config.toml
arch = "swin"
model = "self-supervised image encoder"
dataset = "aerial photos of the United States (SatlasPretrain)"
train_examples = 203450
image_size = 32
crop_scale_min = 0.3
horizontal_flip = true
translate = 0.06
color_jitter = 0.4
method = "simsiam"
norm = "layernorm"
norm_position = "pre"
activation = "quick_gelu"
mlp_ratio = 4
head_dim = 32
fused_qkv = true
bias = "all"
qk_norm = false
parallel_block = false
inner_norm = false
moe = "top_k"
num_experts = 64
moe_every = 2
expert_mlp_ratio = 0.25
experts_per_token = 1
shared_expert = false
patch_size = [2, 2]
depths = [5, 5, 5]
widths = [48, 96, 192]
projector_hidden = 1024
projector_out = 128
projector_hidden_layers = 2
residual_init = "zero_last"
optimizer = "muon"
muon_scale = "match_rms_adamw"
lr = 0.0029
momentum = 0.85
nesterov = true
orthogonalizer = "polar_express"
adamw_lr_other_params = 0.0017
ema_decay = 0.999
steps = 2100
batch_size = 128
epochs = 1.3
lr_schedule = "wsd_sqrt"
decay_fraction = 0.4
final_lr_fraction = 0.1
warmup_steps = 60
weight_decay = 0.2
adamw_weight_decay_other_params = 0.01
Rows from block 3 of a small self-supervised image encoder, named by matrix and row number. Rows with one number within an expert belong to one neuron, the router's apart. Each number is 500 + 50 x the weight over its row's rms, rounded and kept within 0 to 999. All counts start at 0. Numbers have three digits each.
Before each expert's rows are labels from the 100 images, of 14976, where the router gives the expert most weight on average: "colour at peak" is the nearest of a few named colours to the mean colour under the peak. Only what is clearly more common there than usual is listed. The data: aerial photos of the United States (SatlasPretrain). In brackets: how many of the 100, against the usual share in percent.
# router: router (model.blocks.3.mlp.router.weight, 64x48, trained with AdamW), inputs 0-47
# up: expert up (model.blocks.3.mlp.up, 64x16x48), inputs 0-47
# down: expert down (model.blocks.3.mlp.down, 64x48x16, transposed), outputs 0-47

# expert 30
colour at peak: green (56 vs 2.6)
router.30:555468562459551577477426555517508540460518414454447439566494545541513497457476402460533491570502587481475448449505436503429464467591551476536419
up.0:479502560556513442519503515502442494438402517481580541421447476550427575423571403527579485461532507524555488480493565476408481445423542496483529
down.0:384473567394443506481480579543509553499476481412506527499448448542580558457489542551562464503505565506482463408476522481549552527584462541428508
up.1:404531517468492479520514424470492548484531460467540587504577537519533448495474613488457552489468456544605420538564512497391554584451520449489514
down.1:518505474481511487538464475536524506567652553450497638529490399440510540455494500465555480517518547473508570444573555575512470432522500478448444
up.2:552547544479501428493607530580543477482589481401514530549637478439522515491558520534433545499533432510546496436543512478549500452450441502478442
down.2:411454574569508544499569528549439505524483540457471477463478415517527437452429468465396436417563525430530448551495505542527548397532548511485514
up.3:438490534617448563470456548531518539568528431439465433495540479390514553592537469524546458503516513532472408534475387495520476462492520567511540
down.3:491500578590515440543475485496434462510502417478579493546448463468522469568393556435357502454480487514548497502532505539461474424424454469463534
up.4:557473361498385528507394501522516500546545507389492534480555477519494409558411455479502444501522524562438524537500506485535501535497498416546472
down.4:449426487453453527441535405481514511547495446474491502592512592484455480565465510399503496545509518549591419550508496469484497642455526543540466
up.5:476547590487449548490512446515470444425425506488559548433510461541517517392626495514555538493489561516477540544582509447490439480483575572576494
down.5:419545592527563488424445440446520538536474571456534470418481530441588449525455425529537516459514534563498585448538495510445509564424475452533454
up.6:515457462569556442564478475470530526609563541570508539560554509536491503445418494633493483445557499418464461490501569504549555547509506523460415
down.6:421553511494498512477426472514547413554498619473451392435555467458499434520530476529525468564508522430556500553528551489572508514504433618499487
up.7:522471499382599401477532475419589489507434591462541482492545509475513504488517480464479474458453518516553571469472566442389543558534496552524455
down.7:496546505573526452411510428486509514571512582525384442461615498566475574440436492520514540447445524419459557501463525522547579520508514501468472
up.8:537390562488509508469407419533468640529505504511552506509490520539490434513548489516478471397498559541433544425530552499564549516470586527461460
down.8:512471571489518406457481469479462529418507523497458494461560506445445422482529486628485528508468514477544576508472573484501482634449504623534518
up.9:451573429470528456471513598560520524464462445568474489595478492394457568550419446549546518493559484506439448474464527473496468481436497390525466
down.9:566451461558544605461518562478483493566533543488503498542470421538504512528456563458488458530448471590498465459452518564472523394418387482429530
up.10:529440462436468589489468558485473463523535491438477513528572427485544459522550459475535372557529548523482412463455509439479479436482570525467627
down.10:473539594445447483440487486517510514514512354452487419604487494529601493487468500543522544460551497479513512383499434508489461504558603494500460
up.11:481613466530513590525565564574507507458551476447566473541475487459492477539462475464488565519498444618367409468452496479517530469509489575516512
down.11:450455507568532559489499435494425580553535478504535556481484504590604535510456607529517473510513459521518401428534509512460463457506397400484521
up.12:498498579456595494493521494580496423496512472469521494497468512430515500526493553423445470529513594511623574403546495536597556500562574461468515
down.12:469435548505456544611469431503458528475555502557521455568437378482469512388507507485491445457531460498505542485440497597509452580506456459515424

# expert 4
colour at peak: brown (66 vs 36.5); black (34 vs 1.7)
router.4:417508424484480487505583556492452454533467476576552525571476520530472502552464386433525545477498519474409568501430539482439451481420458483485608
up.0:576470470507445470546552517464481601520596531457399512508551517493501457482598498509487513525473541528480487574482452508398505440516424361507539
down.0:522610521519548524475412485472458506535493424387459595523558451468526610538523475523478478524543447509534502457457428563465558522577521510535422
up.1:494510537419529395549467578550570494539501517502536578487476532526478524538508443540462495474391456582484515405444480546464508571395531531477420
down.1:581438514539416523463504432467503473440410529504549417480551551557445481406543487531477580535474461557500543472504497422545578491537459442457412
up.2:513581512541541439522439542625527493477473466486477485503411506487522494566448447572371582484533456488462564455498529473554447585523518455498569
down.2:456507516587569508488514514525471443537446560491463489426588666502492519458576497526515488566512385490517525505457530546528482595496448484460452
up.3:496546515500541517566473585577421514449485473560453379475564591558487534428469508562501504541446442443511534506472453499532518479544440511394572
down.3:482428541524471499482470534465423526577492408501416498440528455449546447530526523424491458568445601439479430538430483431501501559571571518457539
up.4:494506484510516484444510457480492499391511466519495460541440388460552479535617545485456496450552453487493542609510479478569623486529549589507446
down.4:511502581459586475481556497499552630470624517568566581508435505473522589513543506564603513442452515510452493492448531539500501540488526496536523
up.5:542512509484552410546528488588564432471492558461551453461440570495452536479476456498399497560516398528438531439488614540461538554462490540506550
down.5:534492467499447490584483468525512397512419486485414479441583640519521489464610486484535553448459484500517530501413486435453460530518427473525456
up.6:523591591409491509553477474406444465500480478425527539472511528468513587539477443429571555577550460504485462504556491416553546412501528491474441
down.6:565534506483519520507522398532548577484526428486396534478382496466459559466541495491554462498596576408523437557531569585518487473513509478524485
up.7:513450444536572529493522502459558539471467460403595497538402497500484543627587571432468464532448503525546481437513480525555551443477493474579475
down.7:558531551464465434538538478585564397502508427494530539449596482492480454546417519494539449418521585512462536402574521479507538509487425507565486
up.8:573468475563474469490532581421553516526535516484520485593523533462512480396560521534586486494479535399571559567515469528447576442477439432440502
down.8:486518486471456483483433418525464536476498429448499568493490327469512447527485474441496500408515488526519448562506438516429558432534504615495541
up.9:481429566499452571553500604513479422465577443567451525462525503512506523463548541574463520520441490500473422433501505511533606512470465571473385
down.9:521437468451425512476494400516575555466573453448548501535534575495510457519592462501493483540418524527477495425502385507536492504420503440443405
up.10:601561546426408490524490509419559482567500498472551525497513450480405442438461504519552552546528458428554561479429560520529550538546527420456459
down.10:465350531525526502551530484502563537563437515544431558581521486457596556514557569490470547473492492569518463508536601546511548460536423521464493
up.11:429577543493543456502441514514593529499460528563560498501481424449498495588469442533447524562592484501451460497497456491419537632423481502457550
down.11:520570499488510354493517486554472511547477559468434482507520600490449521472584447500547601525540468552475535510426514483459527539539384509415492
up.12:446445496428511578496511569609519478497538373494502505435562470440502527527402540508445481531517511515470437564450527496414502506507558404498569
down.12:468604471534504568444489568541513494428525568423524398482522462422505553442543405521440524534556540507492523549506560481541585582436498473497532

# expert 57
colour at peak: black (72 vs 1.7)
router.57:530439388456494542414531561456479446461531438480432519468405544542558482507538499469507479556416497525458513474386474514423490385505492531537465
up.0:536400533514599464512494511560523455390554466569520462449494469444564426522526492542440523532469439529373521474579475555521459480524477576472500
down.0:500575489499412487530471508496458572512423480499495487442527465483497460396397422534475404435551490562412518536481459546605474511521533531492420
up.1:546511552414525438563513474481463500398548489376575515461527525560558461498475556543483534508530524514513510564405483439497461540466414522512386
down.1:466490451505572527473406499511495499478417617525431548534503469538523486415510568481539570384456462525528484493514438401602539541460508512497532
up.2:513449489556473468536523411504480548484443542469443473493525529561519498399599553556574418612515551395483563487468518518484448488554469436521457
down.2:578610456502450413513529556511528579470465464524611517538508529508510495496475536531393557465470536477512439519510441487418466402547414503538538
up.3:535537493467528488397464413405426523547451590489494560458396515456409509527479487444499440499559592533512531527432564467553476465530481480537474
down.3:505398544476497562512495528472542501438468482530520474496544456543488471546671501474451468568475448472447441524487434518381566480480461414517463
up.4:544558488520563506492501555444432570488484552491456502527559428479483497481548584414491476477530547571483556432536529513610464557540443537376564
down.4:510491489519516471450537473458544473469536566472506495433494440607523555474489422479488463450494550496424518506428355592588534458532439510585467
up.5:482531528546450525507538523537442519529591393552454504526426552474515455462432480457451543491522445505387502578493535509422464554544513489373558
down.5:431457494478559471580438501492485518487433480491481408504524498421497606520455509636494551539591449493488478532452409494520601505520504462494567
up.6:472563362400527414445537457518491507561476554576503474521462477569449462540483473520506571477530510481539467496556500499539458454528458456643524
down.6:513432398517477506508476495564451505568556442459571554527462489480445464557520449538496486463466451523428485508548463569500479555529468433462326
up.7:526467519575531474552449511410481548461523540471529415434533451502511490508477535461534542475507479427500526429572405650504511480476432573480584
down.7:509546420487486500449499452506529475501556599450447591580434392485422518518470523410478449419474524492476460414481579470583491530498474535533497
up.8:495531488403495400590522470470566440501602473482582509410560510505548498458533494496475482515535486481481564607558449456566511476525450456520405
down.8:486489476542560523418523491517405534554424534437524533632496487593507426445535437524511509537479444539560480494420593482550481544425498447514488
up.9:488562447455413504547458565559420475515422466484464443427521610529522457435560503533525495556478474550484521571414574509490438566528484445432495
down.9:520523459435500441593530454499511483460580427454486475486496441540508548555467554582518602554522494479455487518401522450507368506497512516443592
up.10:426508488531457473499483562483498536478412438460468433456590668472490447505541538555531480574534550425486507542499483463544481530515501433458592
down.10:510442530517485454532560507650511508530549478505431525543419479423466553533530542508465599540544485569528471393529450518460387482491531456489506
up.11:497530458487477552520490498435438466569483542457366511568590546507507489539574561514574361522554537453487504441502490468432504514469484583467471
down.11:560523492518507463475528441410555560589566468539594520458405497558485521484528520457495492431482524484441530493442497546490581542489452359466565
up.12:514466517494459454428595538484520521577477540536574547571579575454540640502457447519559461496576492534586493517537508476517501402533492498527458
down.12:407511563498451515464458524492514475426392469449428463579480521512487468506601517408470478524602451441518490532496508467534475495609402488521482

# expert 42
colour at peak: black (31 vs 1.7)
router.42:582426487503537456459465506477580475426497495442519470571432495461509593579574442515548516579447459464579483501434423557486466425514558493546530
up.0:381520542441452442520561497611543413540554460499561438426460481474495488455475584486512454499582514554527445487517520515524542482429485603508467
down.0:587480550461497450563477541533430477553491507528482434578433599422587486484484541427474502508536463558449542493508540587515554509438530572507596
up.1:489457501477473516512489575574504509515463521462481518492539501564523462509474506546565453497541547450498531454522467563662360521412513444577425
down.1:527463561568523533475429435497446376531529521526516517539540515501459450542485447488544495422504542535629434509443467520445548554595522549582502
up.2:468528496428561439501498482435477573458450532596532424536513548528503537450562516583452498556461529493428582530465547619518518523486593565537489
down.2:514480521457617554506486559558508449500379583467475551470614480452430567553528470511511462562498440549501441586486497436516542521507490541520445
up.3:454439365370489459492464475447562524522456581528450441485457519583476527511398575448521582516527520521551551510489525490505569525472510521529512
down.3:469382370492513451517541520530474481557553492449546563487542514585465444484513421502502451563508537408516563475519448457604454471513454540476453
up.4:450523479528509569505538556461514482463551493483539490476560448516600583434526509506454632547541405519473499541496481433385432584516523559498497
down.4:451419454388558466477573545441443551533456513589497536540459580510531541492466484526525592544420562550490518462575565525521445454469512497434512
up.5:595541514540486509441513543515526418505477472541480533408442430425515529536446488469579442517587476547436434488537504476567443439500542558613525
down.5:494478572488509499509459436498517420411505584521615474442415508529454474462460542551496424501416445536472430544506536553504530582542551424512558
up.6:517430520500495482516540489413513549562559512504505574549506563531558440532448522453550493527557519473452484455434404472575489401505450355474458
down.6:561495496492448565517447470487505505450549452437436517559484461533500547567533557470548581496613619489500560521497614431465540540555519444527535
up.7:448480349546494537438536459575528505483475374429545493460542472509457438483512431439563493565551506475451475570434488460435493516445501472521482
down.7:459405533525561504484469514444475548509487558548536500397500597588447479488443541506434497518520501487478511511481502420453408507436488570377575
up.8:498434528490473549416449504507598588459453457411430480463537482472579509526585432483475442480458477490543457528423546449530481473473607578506509
down.8:524534582535561458582517414580414515466422511447487529526524481459500510541475623516416469495514528490617527465511452441479477539490520542412534
up.9:478541495522393481627608504506428499479498512538470491500590522526478443509513533467491529533502387476454564537516510521484491495650416502513479
down.9:554544396450593558525539474472593537531419527541507565539491506526502531435503498504572473506454555510520459547384465529499388435497511451529443
up.10:520583519416416475553515459417448457488446469482561486408511403441435503532553453525486496455575484500520438507438576527397545465466520454512529
down.10:502471491528513531496391519565463494411450519489479515525533590479517532484527470531463545563436507483404501537514390492490415447407476589430422
up.11:511532460544462563568464469498518492524469531491417546530456502492545413476544561617608514474495534570438448468482481429468422479589482414464454
down.11:540458417576481501540469508418537566477434485430496494556460531495377460487515498450491402546533543538501532603525492511545517581489443421429476
up.12:455465606527527454480510412499446467497380476494493503473557550458537512396428611510469581446429447521579504464444513489460506470492484542539516
down.12:536535531460507520565545480647502510567493474537445519453532496579510430400452448497498453519538440427576531584510487503486453495495410527552423