python train.py --arch="swin" --model="self-supervised image encoder" --dataset="aerial photos of the United States (SatlasPretrain)" --train_examples=203450 --image_size=32 --crop_scale_min=0.3 --horizontal_flip=true --translate=0.06 --color_jitter=0.4 --method="simsiam" --norm="layernorm" --norm_position="pre" --activation="quick_gelu" --mlp_ratio=4 --head_dim=32 --fused_qkv=true --bias="all" --qk_norm=false --parallel_block=false --inner_norm=false --moe="top_k" --num_experts=64 --moe_every=2 --expert_mlp_ratio=0.25 --experts_per_token=1 --shared_expert=false --patch_size=[2, 2] --depths=[5, 5, 5] --widths=[48, 96, 192] --projector_hidden=1024 --projector_out=128 --projector_hidden_layers=2 --residual_init="zero_last" --optimizer="muon" --muon_scale="match_rms_adamw" --lr=0.0029 --momentum=0.85 --nesterov=true --orthogonalizer="polar_express" --adamw_lr_other_params=0.0017 --ema_decay=0.999 --steps=2100 --batch_size=128 --epochs=1.3 --lr_schedule="wsd_sqrt" --decay_fraction=0.4 --final_lr_fraction=0.1 --warmup_steps=60 --weight_decay=0.2 --adamw_weight_decay_other_params=0.01
Rows from block 4 of a small self-supervised image encoder, named by matrix and row number. Rows with one number belong to one neuron. Each number is 200 + 30 x the weight over its row's rms, rounded and kept within 0 to 999. All counts start at 0.
After each neuron's rows are labels from the 100 images, of 14976, where the neuron reaches its highest value: "patch colour" is the nearest of a few named colours to the mean colour under the peak. Only what is clearly more common there than usual is listed. The data: aerial photos of the United States (SatlasPretrain).
# fc1: MLP up (model.blocks.4.mlp.fc1.weight, 192x48), inputs 0-47
# fc2: MLP down (model.blocks.4.mlp.fc2.weight, 48x192, transposed), outputs 0-47

fc1.92,164,159,149,171,232,198,259,226,175,187,190,178,225,199,177,137,216,213,198,186,240,196,211,225,202,172,239,186,203,170,191,127,221,240,226,188,151,203,207,166,213,182,187,238,207,160,196,144
fc2.92,205,222,244,192,185,207,203,203,192,194,248,192,208,213,195,260,243,214,243,181,166,206,196,128,167,225,151,178,200,193,131,242,154,177,188,232,199,151,202,246,226,236,205,174,183,217,209,220
patch colour: pink

fc1.180,220,199,196,214,195,182,222,174,199,188,239,261,208,179,228,142,220,224,224,199,187,177,250,186,158,157,163,214,243,204,233,257,147,228,197,214,217,177,220,198,214,236,248,237,139,202,189,172
fc2.180,125,194,199,172,205,195,198,224,192,161,173,167,205,256,191,252,187,184,245,172,170,231,197,247,179,230,249,270,202,200,199,181,212,198,207,170,154,212,181,177,204,228,159,153,232,186,211,215
patch colour: grey

fc1.102,222,221,207,224,247,217,194,213,176,215,201,190,124,223,215,205,203,252,185,169,187,168,158,172,185,207,190,244,223,189,226,200,218,144,204,239,149,227,146,208,150,220,181,192,157,167,234,238
fc2.102,237,226,254,122,187,259,204,194,168,184,141,211,228,200,198,210,215,201,198,228,192,213,186,166,182,118,210,253,190,215,203,178,210,193,169,214,180,239,190,188,227,182,245,167,184,231,176,210
patch colour: grey

fc1.46,236,186,178,166,214,218,234,159,195,167,256,201,212,204,203,246,192,176,226,207,127,230,236,165,155,212,168,152,226,202,195,213,228,244,188,239,247,201,213,158,187,174,236,235,187,182,234,182
fc2.46,191,162,201,215,198,230,180,224,153,155,177,169,201,204,216,184,207,206,233,152,257,190,172,207,217,257,221,208,176,128,241,202,181,193,276,157,213,206,223,217,202,226,185,151,233,187,215,184
patch colour: grey

fc1.173,229,159,219,162,152,188,234,252,205,241,171,166,253,182,201,179,184,233,232,236,178,199,224,196,213,197,214,191,194,217,198,163,199,194,190,243,220,136,187,193,246,196,164,241,248,192,259,172
fc2.173,198,191,177,192,228,172,225,154,147,166,261,195,175,280,252,224,232,202,232,158,165,227,178,196,188,213,194,249,177,138,187,226,186,235,213,193,179,189,198,190,185,212,213,182,155,225,212,211
patch colour: pink

fc1.130,248,268,226,176,211,162,206,157,204,229,173,157,207,178,181,244,232,185,163,242,218,184,170,247,224,230,230,172,195,241,252,232,205,216,187,215,211,213,251,213,215,234,216,202,173,193,224,245
fc2.130,186,212,174,233,202,199,229,228,192,192,208,208,211,180,228,145,173,237,184,236,214,260,198,233,210,236,190,273,211,213,231,226,233,180,159,220,173,159,154,201,149,203,231,214,174,163,143,180
patch colour: brown

fc1.96,250,201,197,177,197,216,180,211,209,229,219,180,253,273,196,192,183,165,212,194,203,228,226,216,174,180,217,272,159,197,163,178,189,178,181,187,197,201,235,151,168,239,183,212,266,148,194,236
fc2.96,172,169,234,260,227,212,204,237,189,203,159,199,173,170,190,163,192,215,170,183,194,201,182,189,223,244,192,131,194,217,203,194,120,206,196,219,234,217,188,272,262,172,213,225,206,210,187,177
patch colour: green

fc1.40,158,178,210,240,123,130,194,188,203,174,211,169,239,234,212,170,203,218,179,244,206,180,197,206,245,188,201,188,182,210,210,253,181,166,173,194,239,144,191,242,193,180,234,211,207,234,168,236
fc2.40,195,207,153,183,224,252,201,206,218,242,185,240,191,169,193,189,170,171,141,155,195,192,213,225,120,202,176,227,244,254,226,246,218,224,262,194,185,214,191,164,169,207,173,206,207,183,197,200
patch colour: brown

fc1.172,224,227,245,189,194,192,195,197,153,229,213,199,181,178,183,198,227,164,179,203,200,247,158,236,139,184,277,239,172,254,196,200,161,232,164,214,162,183,200,212,178,182,180,146,223,210,158,208
fc2.172,214,188,195,208,164,175,241,227,237,226,239,168,171,219,235,130,176,255,159,162,174,232,173,224,218,205,206,208,238,172,183,187,217,232,215,185,153,177,186,181,165,235,241,178,148,221,176,215
patch colour: brown

fc1.22,227,239,222,166,188,216,181,234,259,187,156,174,245,228,186,185,234,180,189,187,237,171,233,200,201,237,250,175,222,248,238,173,211,175,149,200,181,151,200,180,163,206,217,146,230,218,224,180
fc2.22,204,164,171,209,224,202,203,190,182,176,219,205,151,183,180,224,157,233,147,212,149,239,169,208,215,193,168,215,197,179,182,201,185,259,180,262,213,250,166,235,238,188,208,259,205,249,165,187
patch colour: black

fc1.154,226,253,251,203,160,196,214,197,201,195,215,189,209,178,201,182,197,218,153,102,263,180,163,238,225,199,235,201,173,219,250,210,218,197,192,194,222,165,187,194,135,221,181,214,224,203,233,203
fc2.154,177,232,154,168,253,215,218,198,185,231,213,208,182,227,180,212,188,179,179,253,143,225,194,245,148,205,166,190,205,255,205,173,214,240,230,172,178,146,249,180,197,215,235,201,201,212,169,152
patch colour: brown

fc1.146,218,261,137,247,224,203,219,257,234,237,203,184,222,198,148,186,138,146,219,202,173,207,232,201,173,209,180,176,214,209,196,213,170,204,155,167,231,231,212,200,180,254,173,227,191,211,208,221
fc2.146,192,199,162,176,178,234,154,170,203,181,188,221,205,236,202,218,243,281,171,262,195,179,159,177,133,173,219,194,208,166,214,222,175,216,214,197,225,246,184,210,202,187,192,158,201,228,153,238
patch colour: black

fc1.14,227,193,182,221,197,188,178,189,219,189,186,259,201,204,250,193,190,166,216,178,158,203,155,195,186,201,270,155,139,209,204,178,171,205,206,241,140,219,271,247,200,178,169,189,192,225,229,193
fc2.14,211,167,177,149,200,154,195,156,217,171,208,209,189,219,273,178,249,159,191,216,195,240,205,190,183,160,151,182,195,202,175,212,250,181,230,183,206,209,204,203,161,236,142,223,245,231,234,226
patch colour: grey

fc1.185,261,271,191,234,167,173,218,181,162,192,193,154,210,202,226,233,198,182,160,223,229,139,194,172,195,216,194,207,199,204,218,195,230,148,192,225,157,159,177,205,165,235,217,187,215,234,236,251
fc2.185,205,183,172,220,233,244,233,224,195,200,166,172,219,173,242,208,190,216,183,242,198,214,210,174,173,222,136,278,182,196,222,165,164,182,201,238,196,192,180,192,157,222,231,153,170,249,150,219
patch colour: brown

fc1.64,188,240,210,134,227,194,139,205,189,163,183,222,205,211,232,195,143,202,155,254,219,223,180,151,180,186,254,241,165,221,226,208,224,168,161,222,160,221,205,182,213,239,205,193,217,172,187,177
fc2.64,244,219,224,129,147,269,186,190,193,205,204,193,181,200,222,241,183,207,147,253,205,187,183,136,232,152,217,237,186,234,214,200,202,206,188,251,172,212,179,160,193,180,224,209,215,216,209,185
patch colour: pink

fc1.156,234,239,234,159,228,167,199,173,175,160,158,221,176,221,239,172,179,242,196,179,176,234,136,188,212,207,208,195,203,235,203,253,247,156,189,210,142,235,243,214,205,165,186,186,196,238,220,206
fc2.156,184,198,207,124,185,230,166,149,191,191,149,223,190,216,248,239,210,203,164,220,172,233,163,191,193,136,264,241,233,224,178,160,211,173,177,234,195,224,220,209,207,204,198,188,221,193,239,199
patch colour: pink; white

fc1.168,161,180,187,254,186,144,244,251,256,230,237,166,236,173,192,227,205,229,192,228,179,150,187,163,173,229,196,192,197,210,206,172,238,181,169,193,193,180,136,213,178,160,175,213,171,185,223,190
fc2.168,234,197,157,122,153,243,195,216,177,194,174,230,161,174,166,236,237,191,181,173,219,253,157,197,211,162,208,189,225,218,217,243,179,226,194,193,223,206,208,178,238,190,194,193,207,277,211,222
patch colour: black

fc1.41,198,185,211,147,244,239,205,219,184,191,202,233,196,206,169,194,212,217,223,219,215,180,173,151,180,141,186,144,242,216,207,222,200,237,160,231,219,234,177,228,253,170,139,219,170,206,199,141
fc2.41,240,168,217,205,213,210,261,219,191,200,190,183,154,172,250,184,178,258,233,167,143,224,214,233,195,237,163,213,158,163,208,167,212,149,222,218,195,185,205,163,189,205,224,143,203,153,200,211
patch colour: pink; white

fc1.135,195,140,177,195,195,201,255,154,197,248,193,221,178,184,179,206,237,230,199,214,180,215,176,244,162,227,168,178,170,197,236,222,187,209,195,226,151,209,243,164,268,229,188,248,220,216,185,150
fc2.135,180,266,211,187,215,170,147,205,228,123,194,210,230,185,189,251,180,194,222,203,240,212,218,169,233,232,214,233,190,176,172,177,192,172,220,197,201,168,176,213,132,227,235,150,202,190,223,237
patch colour: pink

fc1.141,200,204,216,204,137,184,230,227,172,219,227,238,172,224,223,235,204,201,217,217,243,154,173,229,175,209,160,208,165,146,248,204,143,221,131,187,204,188,162,230,156,180,181,232,224,203,193,182
fc2.141,178,222,200,167,276,196,180,164,194,169,192,173,200,203,156,204,186,204,168,169,164,226,162,201,211,217,283,198,250,243,211,223,164,216,194,181,226,207,225,144,191,252,166,181,203,232,193,195
patch colour: brown

fc1.24,178,249,229,154,219,171,212,178,215,194,169,215,132,226,207,245,176,167,244,178,225,240,168,190,220,211,265,192,236,232,217,202,213,173,151,176,156,232,246,166,222,190,198,200,210,223,209,180
fc2.24,181,214,163,214,200,243,249,221,190,185,184,173,199,165,243,193,217,209,163,187,208,186,146,152,169,156,183,227,235,244,159,207,165,184,218,279,207,188,172,219,227,223,248,219,217,200,242,180
patch colour: white; pink

fc1.163,189,234,185,218,184,147,255,217,204,232,220,228,247,251,212,192,165,232,169,193,181,190,171,215,240,232,196,147,222,216,187,175,236,170,251,175,249,175,202,220,167,188,246,217,251,180,179,194
fc2.163,221,205,235,170,163,214,171,189,182,159,181,177,171,176,177,199,255,176,155,170,198,190,226,178,156,232,162,221,237,201,283,261,207,213,205,210,166,182,185,163,229,208,199,197,193,264,185,203
patch colour: brown

fc1.145,160,208,200,141,196,207,202,222,271,175,205,240,226,226,180,199,193,180,231,218,187,177,191,162,204,199,212,186,210,190,209,142,249,187,191,139,202,245,191,232,225,197,139,231,157,221,198,142
fc2.145,264,203,235,233,184,198,198,187,174,221,193,157,195,180,202,188,202,241,248,217,179,223,242,199,213,241,177,187,233,141,234,210,193,131,152,179,154,137,201,180,179,208,194,195,193,245,181,217
patch colour: pink

fc1.7,207,229,175,218,197,192,159,255,179,239,196,165,185,187,212,205,161,166,201,183,167,150,224,212,142,205,127,150,214,200,231,230,169,186,162,182,177,172,219,177,248,220,220,192,183,179,200,256
fc2.7,185,243,153,216,197,178,192,157,214,202,240,198,207,225,205,219,215,194,181,240,256,197,172,177,228,157,212,231,205,174,154,209,193,179,211,176,191,245,165,232,139,201,223,194,201,251,116,221
patch colour: brown

fc1.52,203,164,185,179,175,175,236,235,163,159,191,142,192,151,174,168,217,214,156,182,241,217,229,208,170,158,183,196,184,197,184,199,176,259,242,260,209,231,234,203,202,228,165,202,174,189,248,232
fc2.52,176,229,178,204,248,179,209,171,221,201,251,205,206,214,209,280,232,169,235,174,198,179,214,171,171,186,275,213,253,181,184,182,220,171,187,132,192,200,231,212,159,197,226,206,176,201,158,201
patch colour: grey

fc1.123,220,197,176,162,199,209,186,228,158,234,169,187,223,238,268,193,164,188,244,227,223,217,217,234,175,187,230,168,189,212,196,150,173,219,156,232,209,175,271,189,247,216,207,210,194,258,231,189
fc2.123,195,171,166,153,235,219,233,144,198,216,203,220,153,191,227,198,247,234,188,218,167,204,203,169,165,204,189,217,232,192,215,271,174,204,266,159,218,227,215,151,222,223,160,207,203,176,242,192
patch colour: pink

fc1.138,156,158,212,205,209,230,208,244,251,231,247,241,156,274,194,187,195,193,225,242,199,190,221,197,170,154,231,199,208,193,192,163,185,187,163,220,206,253,204,208,225,218,134,160,180,217,215,194
fc2.138,223,248,223,248,218,257,235,184,204,181,180,161,199,126,219,200,175,202,240,167,154,261,247,194,202,255,207,211,199,137,203,193,179,187,196,240,197,167,198,182,230,200,218,180,210,197,193,188
patch colour: white; pink

fc1.176,222,190,133,227,192,185,206,205,211,164,163,181,212,184,173,231,162,159,174,177,218,175,170,227,171,223,184,225,223,197,273,209,230,246,220,149,220,190,195,208,183,190,191,225,252,196,150,262
fc2.176,168,189,184,181,159,218,199,231,196,207,222,185,191,256,173,225,173,200,147,221,171,219,185,209,134,192,259,219,222,235,229,269,189,198,216,226,239,229,188,193,143,248,223,190,178,174,225,179
patch colour: brown

fc1.183,241,248,184,173,189,192,188,227,195,212,155,210,176,182,169,219,167,131,158,260,213,203,169,210,213,221,263,209,162,220,212,209,255,205,223,209,205,227,208,190,185,269,232,174,164,227,215,189
fc2.183,201,184,190,218,210,201,219,222,180,217,212,174,219,204,215,173,207,212,146,192,199,215,181,158,288,231,205,290,218,166,236,201,184,174,180,199,165,173,174,191,205,258,236,148,180,200,162,219
patch colour: brown

fc1.71,217,180,180,232,229,140,230,186,205,208,187,188,228,216,196,176,206,145,216,225,241,217,201,214,189,206,205,199,198,244,136,235,127,197,230,183,150,222,224,284,178,206,164,210,218,199,186,184
fc2.71,160,199,224,158,167,194,187,227,234,206,221,272,197,149,230,272,203,182,205,170,180,205,164,240,148,191,232,195,194,195,218,171,249,209,224,199,182,218,143,221,206,189,248,179,173,179,175,197
patch colour: brown